Weights of a small masked image model: 5.13M parameters, 8600 steps.
Rows from block 3 of the decoder of a small masked image model, named by matrix and row number. Rows with one number belong to one neuron. Each number is 128 + 24 x the weight over its row's rms, rounded and kept within 0 to 255. All counts start at 0.
After each neuron's rows are labels from the 100 images, of 14848, where the neuron reaches its highest value: "patch colour" is the nearest of a few named colours to the mean colour under the peak. Only what is clearly more common there than usual is listed. The data: telescope images of galaxies (Galaxy Zoo DECaLS).
# fc1: MLP up (decoder.3.mlp.fc1.weight, 768x192), inputs 0-95
# fc2: MLP down (decoder.3.mlp.fc2.weight, 192x768, transposed), outputs 0-95

fc1.244 [129 126 122 103 114 156 140  82 102 128 113 150 123 132 108 100 119 157 159 131 133 174 162 130 179 151 139 121 100 137 130 123 144 149  67 183 108 114  89 114 134 146 147 148  87 111 121 132 134 151 135 123 120  97 151  84 113 110 122  87 128 106 150  90 154 119 100 132 145 133  95  92 149 101 114 162 129 124 139 129 163 155 101 137 137 155 135 140 155 155 125 146 125 100 168 130]
fc2.244 [137 122 143 120 130 159 156 109 106 121 110 133 114 112 119  82 123  89 136 133 118 157 122 136 149 146 159 114 135 157 146 122  92 111 163  86 142 136 103 134 170 120 151  72 133 114 142 164 129 190 138 136 142 134 165 143 130 139 155 116 127 146 108  89 133 111  72 126 120 165 134 136 137 102 123 134 163 105 151 143 130 164 156 114 133 137 137  92 112 141 108 150 134 119 187 102]
patch colour: brown; grey

fc1.737 [141 139 126 116  95 153 158 117  86 159 137 146 152 131 100 149 138 139 172 138  82 134 131 139 146 164  91 134 124 123 131 162 128 144 127 188 138 105 108 130 116 179 144 158 112 108 113 135 152 159 130 124  54 100 105 160 117 112 142 109 142 121  94 153 108 118 140 114 137 142 146 119 133 110 138 131 111 156 124 164 147  89 103 136 128 166 154 163 142 146 147 110 167 126 132 138]
fc2.737 [130 136 130 148 102 144 139  89  70 114 113 116 129  86  85 151 106 123 157 169 108 122 118 191 119 178 116 100 119 128 160 114 103 118 140 154 141 112 136 124 175 155 152 101 139 122  71 115 160 158 142 137  96 133 158 111  68 129 153 139 152 134 138 134 116 118 147 131  94 152 138 184 144 147 171  90 146 150 115 139 120 108 114 131 159 108 159 140  84 138 142 139 174  87 134 120]
patch colour: grey

fc1.530 [117 147 191  75 153 119 129 127 104 135  86 111 112 117 144 154 147 123  82 122 171 146 168  77 131 112 129 145 138 102 122 158 142 101 138 159 150 142 121 117  99 124 134 114 109  59 136 127 149 149 114 137 107 123 146 119 109 139 117 104  74 156 130 132  97  84 113 119 158 128 155 150 146 118 113 172 105 157 174 147 134 120  50 111 137 100 127 125  94 127 117 100 125 123 108 141]
fc2.530 [173 102 134 166 162 128 111 137 117 140 109 129 138 134 111 106 138 140 114 104  99 110 121 154 133  79 160 106  90 121 123 116 112 142 154 137 116 133  84 112 118 115 144 146 116 131 118  98 144 125 124 107 108 123 112 134  84 120 127 165 170 108 111 149 112 108 147 106 104 139 154  78 149 144 116 126 140 132 100 122 107 140 222 109 122 147 147 150 143 161 142 136 148 116 128 125]
patch colour: brown

fc1.479 [136 136 141 116 112 174 163 120  92 129 126 144 149  88 104 162 130 159 136 115 108 135 128 136 131 192 125  86 113 124 103  88 130 128 121 176 122 103 105 123 122 177 190 189 106 114 115 132 140 167 136 122 103  87 123 138 102  95 124  82 129 141 135 107 108 106 128 129 155  98 132 106 140 104 125 123 109 140 108 129 148 155 131 149 126 126 149 141 137 150 130 175 135 121 147 154]
fc2.479 [111 119 176 116 151 136 110 140 102 146  91 114 139 134 147 139 154 127 176 162 128 131 142 143 128 126 139  73 142 125 180  86 102 114 109  92 147 153 148 106 160 144 128 106 129  97 150 152 110 170 129 115 126 125 165 121 130  96 102 138 105 172 113 118 148 118 158 104  86 144  92 144 159 125 126 123 112 116 142 185 111 145 128 142 114 120 130 143 108 153 103  91 122 100 134  94]
patch colour: grey

fc1.549 [100 119 157 117 128 159 105  69 123 137 118 174 134 115 120 113 100 139  77 127 157 166 123 114 163 133 118 140 107 138 145 118 124 144 103 120 155 123  98 113 159 107  95 112 111 119 160 116 149 118 120  99 150 153 124 171 132 168 180  71 141 157 129 132 170 143 125 128 140 144 131 151 142 114 148 138 139  87 128  96 181 120 133  88 153 154 144 163 131 155 119 116 126 135 133 119]
fc2.549 [ 90 116 120 122 158 157 178 135 135 141 111 149 142 160 150 151 146 135 146 148  92 133 113 134 130  90 109 131 120 149 150 143 135 117  93 116 134 134 168  99  69 172 133 155 123  96 134 112 142 124 105 126 111 133 130 169 181 140 134 115 115 118 153 134 130 105 149 105 126 149 120  60 133 105 148 117 100 152 105 134 110  98 130 147 108 119 160 122  73 173 139 132 120 166 118 111]
patch colour: brown

fc1.117 [130 124 114 173 103 145  75 118 108 105 122 120 134  90 108 134 128 120  54 108 114  94 147 134 162 115 152 172 157 127 110 117 122 163 143 124 163 122 140 114 135  89 183 163 104 166  79 124 120 133 115 120  94 115 133 136 123 166 109 123 131 128  88  96 138 139 191 124 112  86 173 103 141 137 110  52 147 109 112 161 117  80 182 138 149 184 107 104 123 125 136 115 152 134 114 128]
fc2.117 [ 78 119 118 122 124 139 141 160 124 143 119 107 113 153 150 129 141 158 117 129 114 105 135 119 145 148  97 122 156 153 107  99 139 117 170 143  96  73 108 148  89 151 105 137  99  63 132 124 175 125 119 134 149 145 110 113 108 182 145 104 121 109  83 130 129 148 133 126 132 149  86 120 147 125 120 130 112 109 130 156 144  86 203 130 138  91 155 145 163 123 112 117 134 119 117 101]
patch colour: brown

fc1.227 [127 118 113 149 126 163 119 104 103 132 163 126 153 129 115 106 105 145  89 142 107 129 136 157 140 137 108 125 123  98 133 120 147 138 126 126 145 120 161 154 166 165 112 129 174 120 104 131  78 143 119 151 125 166  95 202 126 109 115 122 164 120 123 168 111 152 112 114 146  96 162 138 100 168 126 137 122 134 118 112 180 123 138 115 110 124 165 127  99 191  89 120 131 134 117 124]
fc2.227 [129 130 135 159 132 118 137 139 102 119 142 129 138 127 146 103 150 103 106 108 122 120 141 102 131 121 131 105 106 115 101 122 131  89  97 152 112 120 148 128 111 125 131 143 188 125 150 130 169 165 115  92 109 114 145 131 153 137 112 137 142 166 149 107 145 119  89 140 147  84 151 144 113 124 112 131 124 187  70 181 125 156 110 101 157 111 133  79 167 135  73 157 121 137 110 120]
patch colour: grey

fc1.512 [119 129 114 141 107 164 147 124 108 118 111 143 136  98  86 131  98 136 114 124 148 114 126 127  93 174 119 116 108 135  90 188 121 177  95 130 138 106 171 117 181 120 129 142  83 140 134  94 130 148 117 153 139 116 133 171 102 142 156 109 134 147  91 115 117 133 133 145 128  89 128  92 152  99 109 170 121 129 171 133 164 101 103 129  76 127 156 154 100 144 123 121 159 115 149 148]
fc2.512 [139 131 151 108 117 161 141 161 134 112  93  93 112 137 137 116  83 156 139 148 100 161 111 167 136 115 105 117 163  99 129 103 158 176 174 143 133 168 124 107 127 116 158 129 153 122 151 153 112 154 186 138 186 108 108 112 148 131 121 120 100 151 127 155 144 102  99  87 122 136 120 122 143 159 137 122 121 124 121 133 104 162 143 115  92 128 137 120  84 119 175 126 139  99 136 119]
patch colour: grey; brown

fc1.209 [141 115 122 136 137 114 121 165 109 129 141 121 125 114 128 177 151 153 147 144 156 138 117 178  90 133 147 110 116 113 108 122  86 129 136 119 109 138 100 134 145 203 148 144 129 134 103 134 133 123 129 130 119 110 194  92  98 114 100 159 139 163 193 133 149  97 168 133  97  75 161 160 120 177 131 121 138 157 142 104 125  92 146 127  97  89 131 176 121 144 126 137 159 109 129 131]
fc2.209 [150 131 113 139 156 147 192 129 111 118 147 141 141 122 117 136 112 116 135 110 144 139 152 136 137 133  87 165 118 157  99 117 167 165 120 115 133 128 138 146 112 117 155 145 133 177 129 112 139  96 138  75 135 130  67 151 128 128 156 122 140 156 182 141 136 135 161 107 163 142 165 106 111 109 117 101 114 170  91 113 104 121 125 111 134 124 144  83  94 151 107 133 121 117 148 124]
patch colour: brown

fc1.298 [138  91 170 140 130  87  96 123 110 125 130 159  82 131 116 112 140 153 148 134 147 146 145 131  55 153 121 117  90 121 107 181 173 165 103 151 116 114 162 123 103 126 161 141 151 146 108  78 146 121 133 132 121 170 151  97 108 153 131 147 128 159  92 109 121 130 152 111 134 109 124 120 112 163 162 107 129 160 134 125 112 127 111 156 143  82 148  78 134 161 139 105 106 128 132 166]
fc2.298 [157 138  69 125 155 162 146 171 120 140 138 121 162  89 104 124 133 111 145 116 147 129 109 120 118 128 122 138 161 110 140 137 103 100 181 119 107 118 119 139 115 109  79 131  99 105  98 118 114 132 145 121 120 141 154 141 106 115 110 116 130  70 166 168 104 171 145 121 128 120 127 119 135 118 106  85 124 134 130 122 119  99 141 109 124 157 123 158 116 124 146 122 143  88 142  31]
patch colour: brown

fc1.437 [125 130 125 110 109 175  91 113  56 144 131 150 123  85  75 104 110 144 123 149 128 170 117 139 124 192 136 134 110 133 114 112 183 145 140 103  92 122 137 115 137 115 157 150 132 106 184 106 163 194 143 143 112 123 140 150  99 116 120  98 110 152 112 149 133 114 112 124 103 119 115 118 158 134 139 128 124 153 102 155 164 169 111 111 120 131 151 160 160 166 122 146 172 119 137 176]
fc2.437 [ 85 139 138 106 161 125 121 115 152 110  93 116 115 115 144 142 110 117 145 201 159 102 159 142 121 114 108 120 110 122 189 167 134  84  85 142 159 149 124  84 167 137 110  86 129 129  81 129 114 130 129 144 140 152 161 117 139 127 100 110 108 106  98 145 135 165 143 125  68 123  92 164 159 129 152  79 141 150 147 144 135 128 112 131 111 125 126 146 130 147 108 130 125 114 114 108]
patch colour: grey

fc1.529 [126 135 119 103 166  97 142 118  96 113 127 109 109 142 111 134 133 143 154 147 145 139 107  98 154 145 137 140 111  92 120 145 173 140 131 115 131 122 164 133 129 152 190  83  89 147 123 145 121 128 153 136 142 145 163 176 103 140 107 187 111 169 144 131 149 128 101 102 111 103 117 166 134  97 143  73 116 128 139 152  96 165 144 150 118 141 163 148 122 156 103  93  71 125 144 139]
fc2.529 [133 141 158 129 109 103 112  76 119  97 125 105 133 155 168 120 124 148 136 136 122 129 146 119 167  92 163 131 123 141 145 156 169  95 133 117 157 144  93 130 120 156 138 109 123 119 120 129 103 113 116 173 146 128 145 127 149  91 120 123 129  81 123  74 122 157 135 155 112 127  99 142 125  85  81 113 143 118  91 165 155 166 148 128 135 127  88 132 112 155 113 143  93 100 106 171]
patch colour: brown

fc1.64 [129 117 154 130 163 145 112  95  98 125 112 137 130 130 113 165 116 152 144 136 164 188 128 104 108 144 146 136 131  77 136  84 124 114 135  88 100 132 130 119 165 125 119 118 124 127 118 120 115 118 172 123 155 131 169 127 122 120  91 130 112 112 134 101 153 100 149 133 144 138  94 113 143 141 124  97 142 125 119 122 123 149 126 114  95  88 182 140 130 196  92 163 105 123 108 171]
fc2.64 [134 114 126 136 129 133 146 130 120 146 132 128 158 127 118 156 140 122 124 125 111 121 129 112 159 114 109 156 169 119 127 157 154 122  88 121 166 143  99 123  95  76 136 118 146  87 117 100 102  97 114 110 151 103 114 164 134 147 179 113 125 103 148 133  98 139  94 112 120 118 129  81 122 128 120 161 121 191 110 150 157 144 123 141 169 106 128 168 116 132 173  81 142 129  99  76]
patch colour: grey

fc1.102 [126 139 130 153 103  68 178 113 119 137 129 120  96 118 123  97 120 146 102 139 105 107 124 148 117 127 150 159 130 125 159 169 171 111 119 128 183 110 138 129 137 188 113 140 133 141 118 148 101 162 118 151 107 117 138 165 117  88 135 128 131 168 161 152 136 140  76 146 116  71 138 136 130 108 121 147 140 126 118 153 139 115 114 136 128 158 125 156 134 145 117 121 202 127  81  92]
fc2.102 [134 153  88 115 127 105 126 112 136 115 128 107  91  96 134 158 115 117 146 115 127 151 133 116 169 108 125 117 150 142 137  96  88 145  86 147 136 136  78 133 145 103 179 112 117  97 126 125 107  96  97 109 154 125 111  63 133 129 129 100 130 102 150 128 173 111 160 115 112 156 160 120 118 164 110 126 161 117 147 155  95 111 112 115 136 133 132 115 129 141 130 131 143 124 147  98]
patch colour: brown

fc1.125 [149 136 134 110 154 142  92 104 101 128 115 124 140 127 118 172  99 156 153 139 139 163 136 114 124 139 121 143 135  91 127  97 104 106 152  90 129 145 136 120 176 139 126 138  99 133 100  94  98 113 168 126 159 106 125 128 127 153  97 124 118 127  87  67 120  95 146 132 153 137  98 111 122 147 123 176 125 124 139 128 141 122 161 122  87 105 167 167 135 181 108 151 107  94 132 164]
fc2.125 [131 112 133 115 127 143 162 149 129 137 126 110 148 131 127 175 112 136 114 133 103 104  95 118 102 121 161 147 131 143 125 179 128  76  96 125 123 145 136 133 112 107 201 115 129 104 159 126 112 105 103 123 130 119 132 150 114 165 136 166 131 103 147 130 113 155 108 142 116 103 112 131 128 149 120 164 144 173 117 133 175 121 100 174 122  67 111 179 167 138 143 117 167 110  78  92]
patch colour: grey