config = dict(
    encoder_arch='vit',
    horizontal_flip=True,
    translate=0.06,
    encoder_norm_position='pre',
    encoder_fused_qkv=True,
    encoder_bias='qkv',
    encoder_layer_scale_init=1.0,
    encoder_dropout=0.05,
    norm_pix_loss=False,
    lr=0.0022,
    eps=1e-10,
    lr_schedule='wsd_sqrt',
)
Rows from block 6 of the encoder of a small masked image model, named by matrix and row number. Rows with one number belong to one neuron. Each number is 128 + 24 x the weight over its row's rms, rounded and kept within 0 to 255. All counts start at 0.
After each neuron's rows are labels from the 100 images, of 14848, where the neuron reaches its highest value: "strongest on" is what is common among them. Only what is clearly more common there than usual is listed. The data: telescope images of galaxies (Galaxy Zoo DECaLS).
# fc1: MLP up (encoder.blocks.6.mlp.fc1.weight, 512x128), inputs 64-127
# fc2: MLP down (encoder.blocks.6.mlp.fc2.weight, 128x512, transposed), outputs 64-127

fc1.309 [163 130 139 168 134  71 140 137 109 108 115 141 143 146 122 148 125 133 138  73 157 126 113 109  97 119 179 130 129 146 138  87  73 141 129 109 171 128 148 176 151 173 131 101  93 138 108 113 110  75 132 130 162 132 100 142 102 138 129 124 142 113 107 134]
fc2.309 [ 84 168  78 139 146 143  86 132 125  88 127 134  17 119 146 132 123 122 132 166 111 104 135 119 191 150 106 134 130 152 127 159 149 129 132 128  89 127 157 100 142 116 115 145 112 134 131 120 160 108 139 143 111 134 126 168 117 118 118 151 109 140 127 141]
strongest on: shape: star or artifact

fc1.130 [101 172 115 128 141 119 148 124 111 117 109  88 155 124 109 114 138 127 118 101 174 121 131 154 148 163 189  99 123 135  98 144 114 149 125 153 166 118  99 144 151  96 142 127 104 116 105  88 117 161 127 152 114  88 117 179 139 141  92  98 134 131 124 139]
fc2.130 [139 138 114 124 138 105 144 135 101 141 124 126 153 114 116 130 136 136 155 137 112 123 104 135 138 131 171 104 133 138   0 107 162 124 122 131 168 138 129 140 124 133 115 146 101 144 121 133 141 103 115 168 144 127 113 114 100 152 113 161 123 131 138 112]
strongest on: shape: featured or disk; edge-on disk: yes

fc1.389 [104 132 127 136 105 166 183 162 114 110 126 120 118 125 141 149 116 111 104  99 122 123 149 145 123 176  99 108  87  80 109 141  97 102 140 154 123 142 148  93 131 114 150 149 120 154  84 138 138 124 136 137 133  85 131 140 143 110 130  93  78 119  58 137]
fc2.389 [162 116 155 135 131  99 109 128 101 121 149 137 103 111 166 126 143 131 169 146 132 138 116 118 127  96 166 123 129 128   0 105 146 147 110 105 131 139 158 159 108 131 121 135 134 123 158 138 117 130 138 127 164 133 123 120 119 126 156 153 128 114 130 128]
strongest on: shape: featured or disk; spiral arms: yes

fc1.390 [113 125 137 126 114 146 100 150 124 158 127 102 135  92 127 150 155 158  83 109 140 165 127 141 121 148  92 144 104 140 102 147 160  94  83 142 131 158 156 156 119  87 138 129 128 140 127 115  96  97 156 123 155 106  89 165 159  94 161 134  98  90 127 147]
fc2.390 [124 147 145 120 117 112 132 146 126 100 124 130 103 127 165 125 139 144  99 174 122 124 111 130 113 105 141 146 141  75  63 119 147 120 136 130 156 169 178 128 116 109 158 159 145 127 175 125 130 137 103 170 105 112 134  92 120 129 108 180 109 135 127  98]
strongest on: shape: featured or disk; edge-on disk: yes; roundness: cigar-shaped

fc1.49 [123 156 153 108 114  98 148 118 157  50 131 153 174 116 129 124 133 121 134 150 132  84 130  96 112 126 116 138 111 105 118 105 163 115 117 158 134 165 110 152 136 101 106  87  98 128 147  98 116 134 119 145 156 138  94 140  86 122 107 165 147 150 120 128]
fc2.49 [ 81 136 148 100 136 139 164 103 129 141 141  77  97 108 132 126 154 110 144 131 141 166 135 141 143 131 153 126 131 127 118 155  95 125 108 116  94 182 167  97 109 129 165 120 161 159 121 142 126 119 114 126 109 129 119 112 108 105 114 125 136 155 142 143]
strongest on: shape: featured or disk; edge-on disk: yes

fc1.444 [ 77 113 144  76 126 117 166 141 132 138 140 156 158 149 129 135 193 110 114 182 100 164  99 105 116 128 155 114 140 135 133 153  73 124 136 103 118 143 141 143 127 146 103  96 102 134 126  78 131 126  97 132 108 103 138 130  91 174  95 113 127 108 154 115]
fc2.444 [142 117 173 156 135 116  84 117  97  99 116 135 158 130 125 137 143 117 155 139 129  87 133 146 145 193 141 184 121 151 113 123 115 174 127 112 170 178 134 134 127 133 135 135 138 124 118 106 111 140 137 115 158 132 132 101 140 105  89 150 129 131 132 137]
strongest on: shape: featured or disk

fc1.133 [125 179 136 123 167 121 165 108 107 116 150 168 112 175 160 121 109 101  93 154 129 165 119 136 118 124 116 123 122 196 100 141 140 162 113 179 123 137 171 133 137 133 164 146 100 143 122 133 129 135 151 121 167  96 161 159 169 121 116 151 135 164 132 133]
fc2.133 [155 109 179 121 112 148 130 141 108 169 118 135 137 144 139 160 125 143 157 114 145 143 128 154 123 148 117 135 139 130   8 139 154 126 113 142  80 140 117 144 127 139 109 132 140 106 145  92 156 115 100 131  95 171 132  93 115 120 136  97 130 100 140 103]
strongest on: shape: featured or disk; edge-on disk: yes

fc1.361 [117 146 121 120 136 131  96 162 109 153 154 141 113 164 149 145 144 152 168 102 142 120 111 133 102 110 147 138 151 106 119 119 138  93 120 124 183 160 157 116  76 133 106 143 110 116 168 125 175 106 100 108 144 144 118 123  94 131 186 122 132 163 149 132]
fc2.361 [136  97 125 155 148 103 137 169 205  91 110  94 126  97 134 113 114 124 129 133  92 116 107 130 128 109  97 133 138 136 255 122 136 139 171 116 123 133 144 115 109 106 152 127 150 114 112 158 132 114 133 139 114 124 129 149 114 120  80 167 152 139 114 128]
strongest on: edge-on disk: yes

fc1.82 [136 130 131  98  96 165 164 164  99  89 163 105 134 133 104 129 123 129 144 127 162 129 112 149 125 181 154 139 127  96  97 128  99 174 136 158 165 179 120  97  84  91 141 142 117 134 109 124 164 121 144 122 120 107 123 150 119 111 129 107  88 154 147 142]
fc2.82 [108 146 135 119 125 126 143 154  57 110 111 104 140 145 161 134 106 123 130 133 121 117 128 114 108 135 134 123 124 120   0 131 123 138 164 101 136 188 133 150 124 129 112 100 121 137 131 133 141 135 135  91 136 124 109 132 114 114 131 151 112 132 106 148]
strongest on: roundness: cigar-shaped; edge-on disk: yes

fc1.325 [149 133  88 138 129 147  77  99 148 134 108 140 170 127 133 134  74 126 127  98 159 131 148 142 154 130  97 172  98 154 127 170 155  98  87  94 161 136 128 104 124 136  97 108 146 146 131 163 175 167 105 138 151 152  67 157 134 130 124 187 146 124 107 119]
fc2.325 [137 133  95 165 112 161 122 126 142 145 135  94  83 123 134 166 140 115 135 124  76 142 134 136  96 145 158  80 144 143 140  96 116 111 140 160  92 110 121 115 132 140 122 119 121 148 132  99 127 111 128 101 133 123 137 133 138 150 145 102 128 121 120 127]
strongest on: shape: star or artifact

fc1.214 [159 143 128 130 148 116 104 139 118 168 118 189 182 130 142 130 141 131 123  89 169 172 120 140 115 123 154 153 149 125 134 151 175 148 131 119 105 107 135  80 136 103 144 119 158 135 137 167 138 140 139 132 152 160 123 115 140 133 132 126 150 136 124 173]
fc2.214 [ 97 157 115 126  80 146 178 134 186 126 138 105  90 121 132 160 114 141 106 133 110 132 128 139 190 163  77  91 148 115 167 104 132 105 148 156  88 118 108 144 144 142 135  92 103 150 112 147 115 112 148 126 112 126 134 144 122 142 147 153 113 132 125 113]
strongest on: shape: star or artifact

fc1.154 [139 137 142 147 155 135 120 134 120 129  91 137 146  76 114 146 158 162 131 134 127 103 133 130 120 163  94 165 100 142 109 139 141  98 118 124 101 146 139 130 109  99 130 104 122 100 103 128 113  87 140  93 152 131  68 128 165 137 111 131 141  82 104 109]
fc2.154 [115 130 140 143 146 125 131 158 173  94 147 139 112 135 162 120 138 139 134 129 126 102 115 110 101 110 150 162 177 124 123 101 127 123 134 122 159 173 167 122  90 110  96 153 128 124 183 164 124 126 116 170 150 117 130 140 130 101 120 127 139 136 127 108]
strongest on: shape: star or artifact

fc1.246 [ 88 147  99  95 129 105  70 122 150 114  98 124 161 143 135 140 103 102 124  77 129 126 148 135 141 154 138 194  79 151 124 180 117 119 119 148 152 142 142 133 157 130 133 128 149 129 147 152 136 121 147 130 129 146  97 120 123 112 134 152 149  93 113 152]
fc2.246 [128 133 159 147 134 165 135 128 119 154 146  94 110 122 137 155 159 136 136 143 139 116 128 144 142 114 140 102 138 157 148 125 160 141 134 141 133 120 128 133 130 144 144 101  47 120 116 115 166  91 130 115 150 120 151  88 120 171 168  96 126 138 129 119]
strongest on: shape: star or artifact

fc1.40 [178 137 111 146  99 148 119 118 104 116 173 162 136 150 101 126  92  95 164 129 159 143 163 161 105  95 178 133 136 140  92 103 111 195 141 134 155 121 142 111  96 108 124 135 112 111 170 150 153 127 139 150 132 165 125 115 136 136 134 111 116 150 155 111]
fc2.40 [109 155 151 120 110 167 140 162 103 122 115  94 122 118 160 133 120 113 109 141 162 186 134 128 111 139 136 104 121  78  32 132 167 137 169 122 133 119  91 139 138 153 136  95 131 168 175 146 131 133 133 132 107 136 134 102 133 166  82 157 152 131 119 146]
strongest on: shape: star or artifact; edge-on disk: yes

fc1.233 [105 144 161 121 112 118 130 111 123 132 102 122 148 103 122 147 152 127 114 105 137 127 130 150 149 124 114 136 125 127 111 138 157 119 119 140 119 139 163 108 151  96 165 132 179 113  69 121  96 112 159 124 126  81  89 117 167 136 127 127 119  96 110 140]
fc2.233 [148 123 164 167 120 132 150 122 165 151 147 112 128  90 155 152 153 144 142 163 135 159 113 104 130 112  91 133 187 111 100 108 111 146 138 151 121 187 158 110 118 123 147 145 126 131 141 111 163  96 117 162  99 139  83 107 142 138 153 194 113 144 109 169]
strongest on: roundness: cigar-shaped; edge-on disk: yes

fc1.3 [177 155  60  96 169 162 117  89 140 112 134 109 112 135 122  89 127 135 125 163 108 112 142 141 164 143 126 135 127 122 123 138  69 122 118 120 114 126 127 116 135  99  89  94  51 111 129 111 158 140 137  69 118 134 130 163 130 119  93 157 116 152 138 115]
fc2.3 [132 139 133 149 108 147  90 109 124 148 154  97 155 118 106 171 133 115 144 107 103 117 145 136  76  96 146 146 121 153 100 138 116 101  96 142 118 220 175 121 113 117 149 139 141 105 113 125  93 137 122 145 112 133 122 114 123 127 121  81 119 105 155 148]
strongest on: roundness: cigar-shaped; edge-on disk: yes

fc1.34 [169  84 103 129 121 109 162  84 108 163 142 146 172 122 121 157 148 134 142 175 140 135 136 145 178  99 103 109 124 151 109 154 141 101  92 154 131 135 179 161 117  81 116 133 122 125 166  73 137 108 148 105 175 125 117 140 142  94 121 158 105 123 137 141]
fc2.34 [109 144 129 139 122 142 111 103  88 123  79  96 134  68 185 127 162 130  95 132 114 145 127 143 129  94 138 112 128 126  36 127 190 132 109 113 145 108 139 116 152 140 117 103 143 138 141 129 126 113 148 122 125 105  98 101 143 149 112 164 114 114  92 142]
strongest on: shape: star or artifact

fc1.305 [133 106 132 110 168 151 189  86 136 106 116 135 123 122 137 127 127 151 129 126 121 130 144 133 142 123 127 101 129 117 134 105  71 114 114 128 122 138 113 130  82 133 113 122 148 153 134 146 163 103 112  91 117 116 125 147 107  72 107  95 168 127 166 116]
fc2.305 [132 131 130 169 123 136  86 145 130 125 107 152 232 126 122  98 118 147 139 141 133 108 123 149 149 107 157 206 133 204 121 155 101 117 118 130 157 169 166 122 136 139 185 149 159  79 121 119 135 136 146 124 163 131 140 121 125 131 125 128 147 139 134 130]
strongest on: roundness: cigar-shaped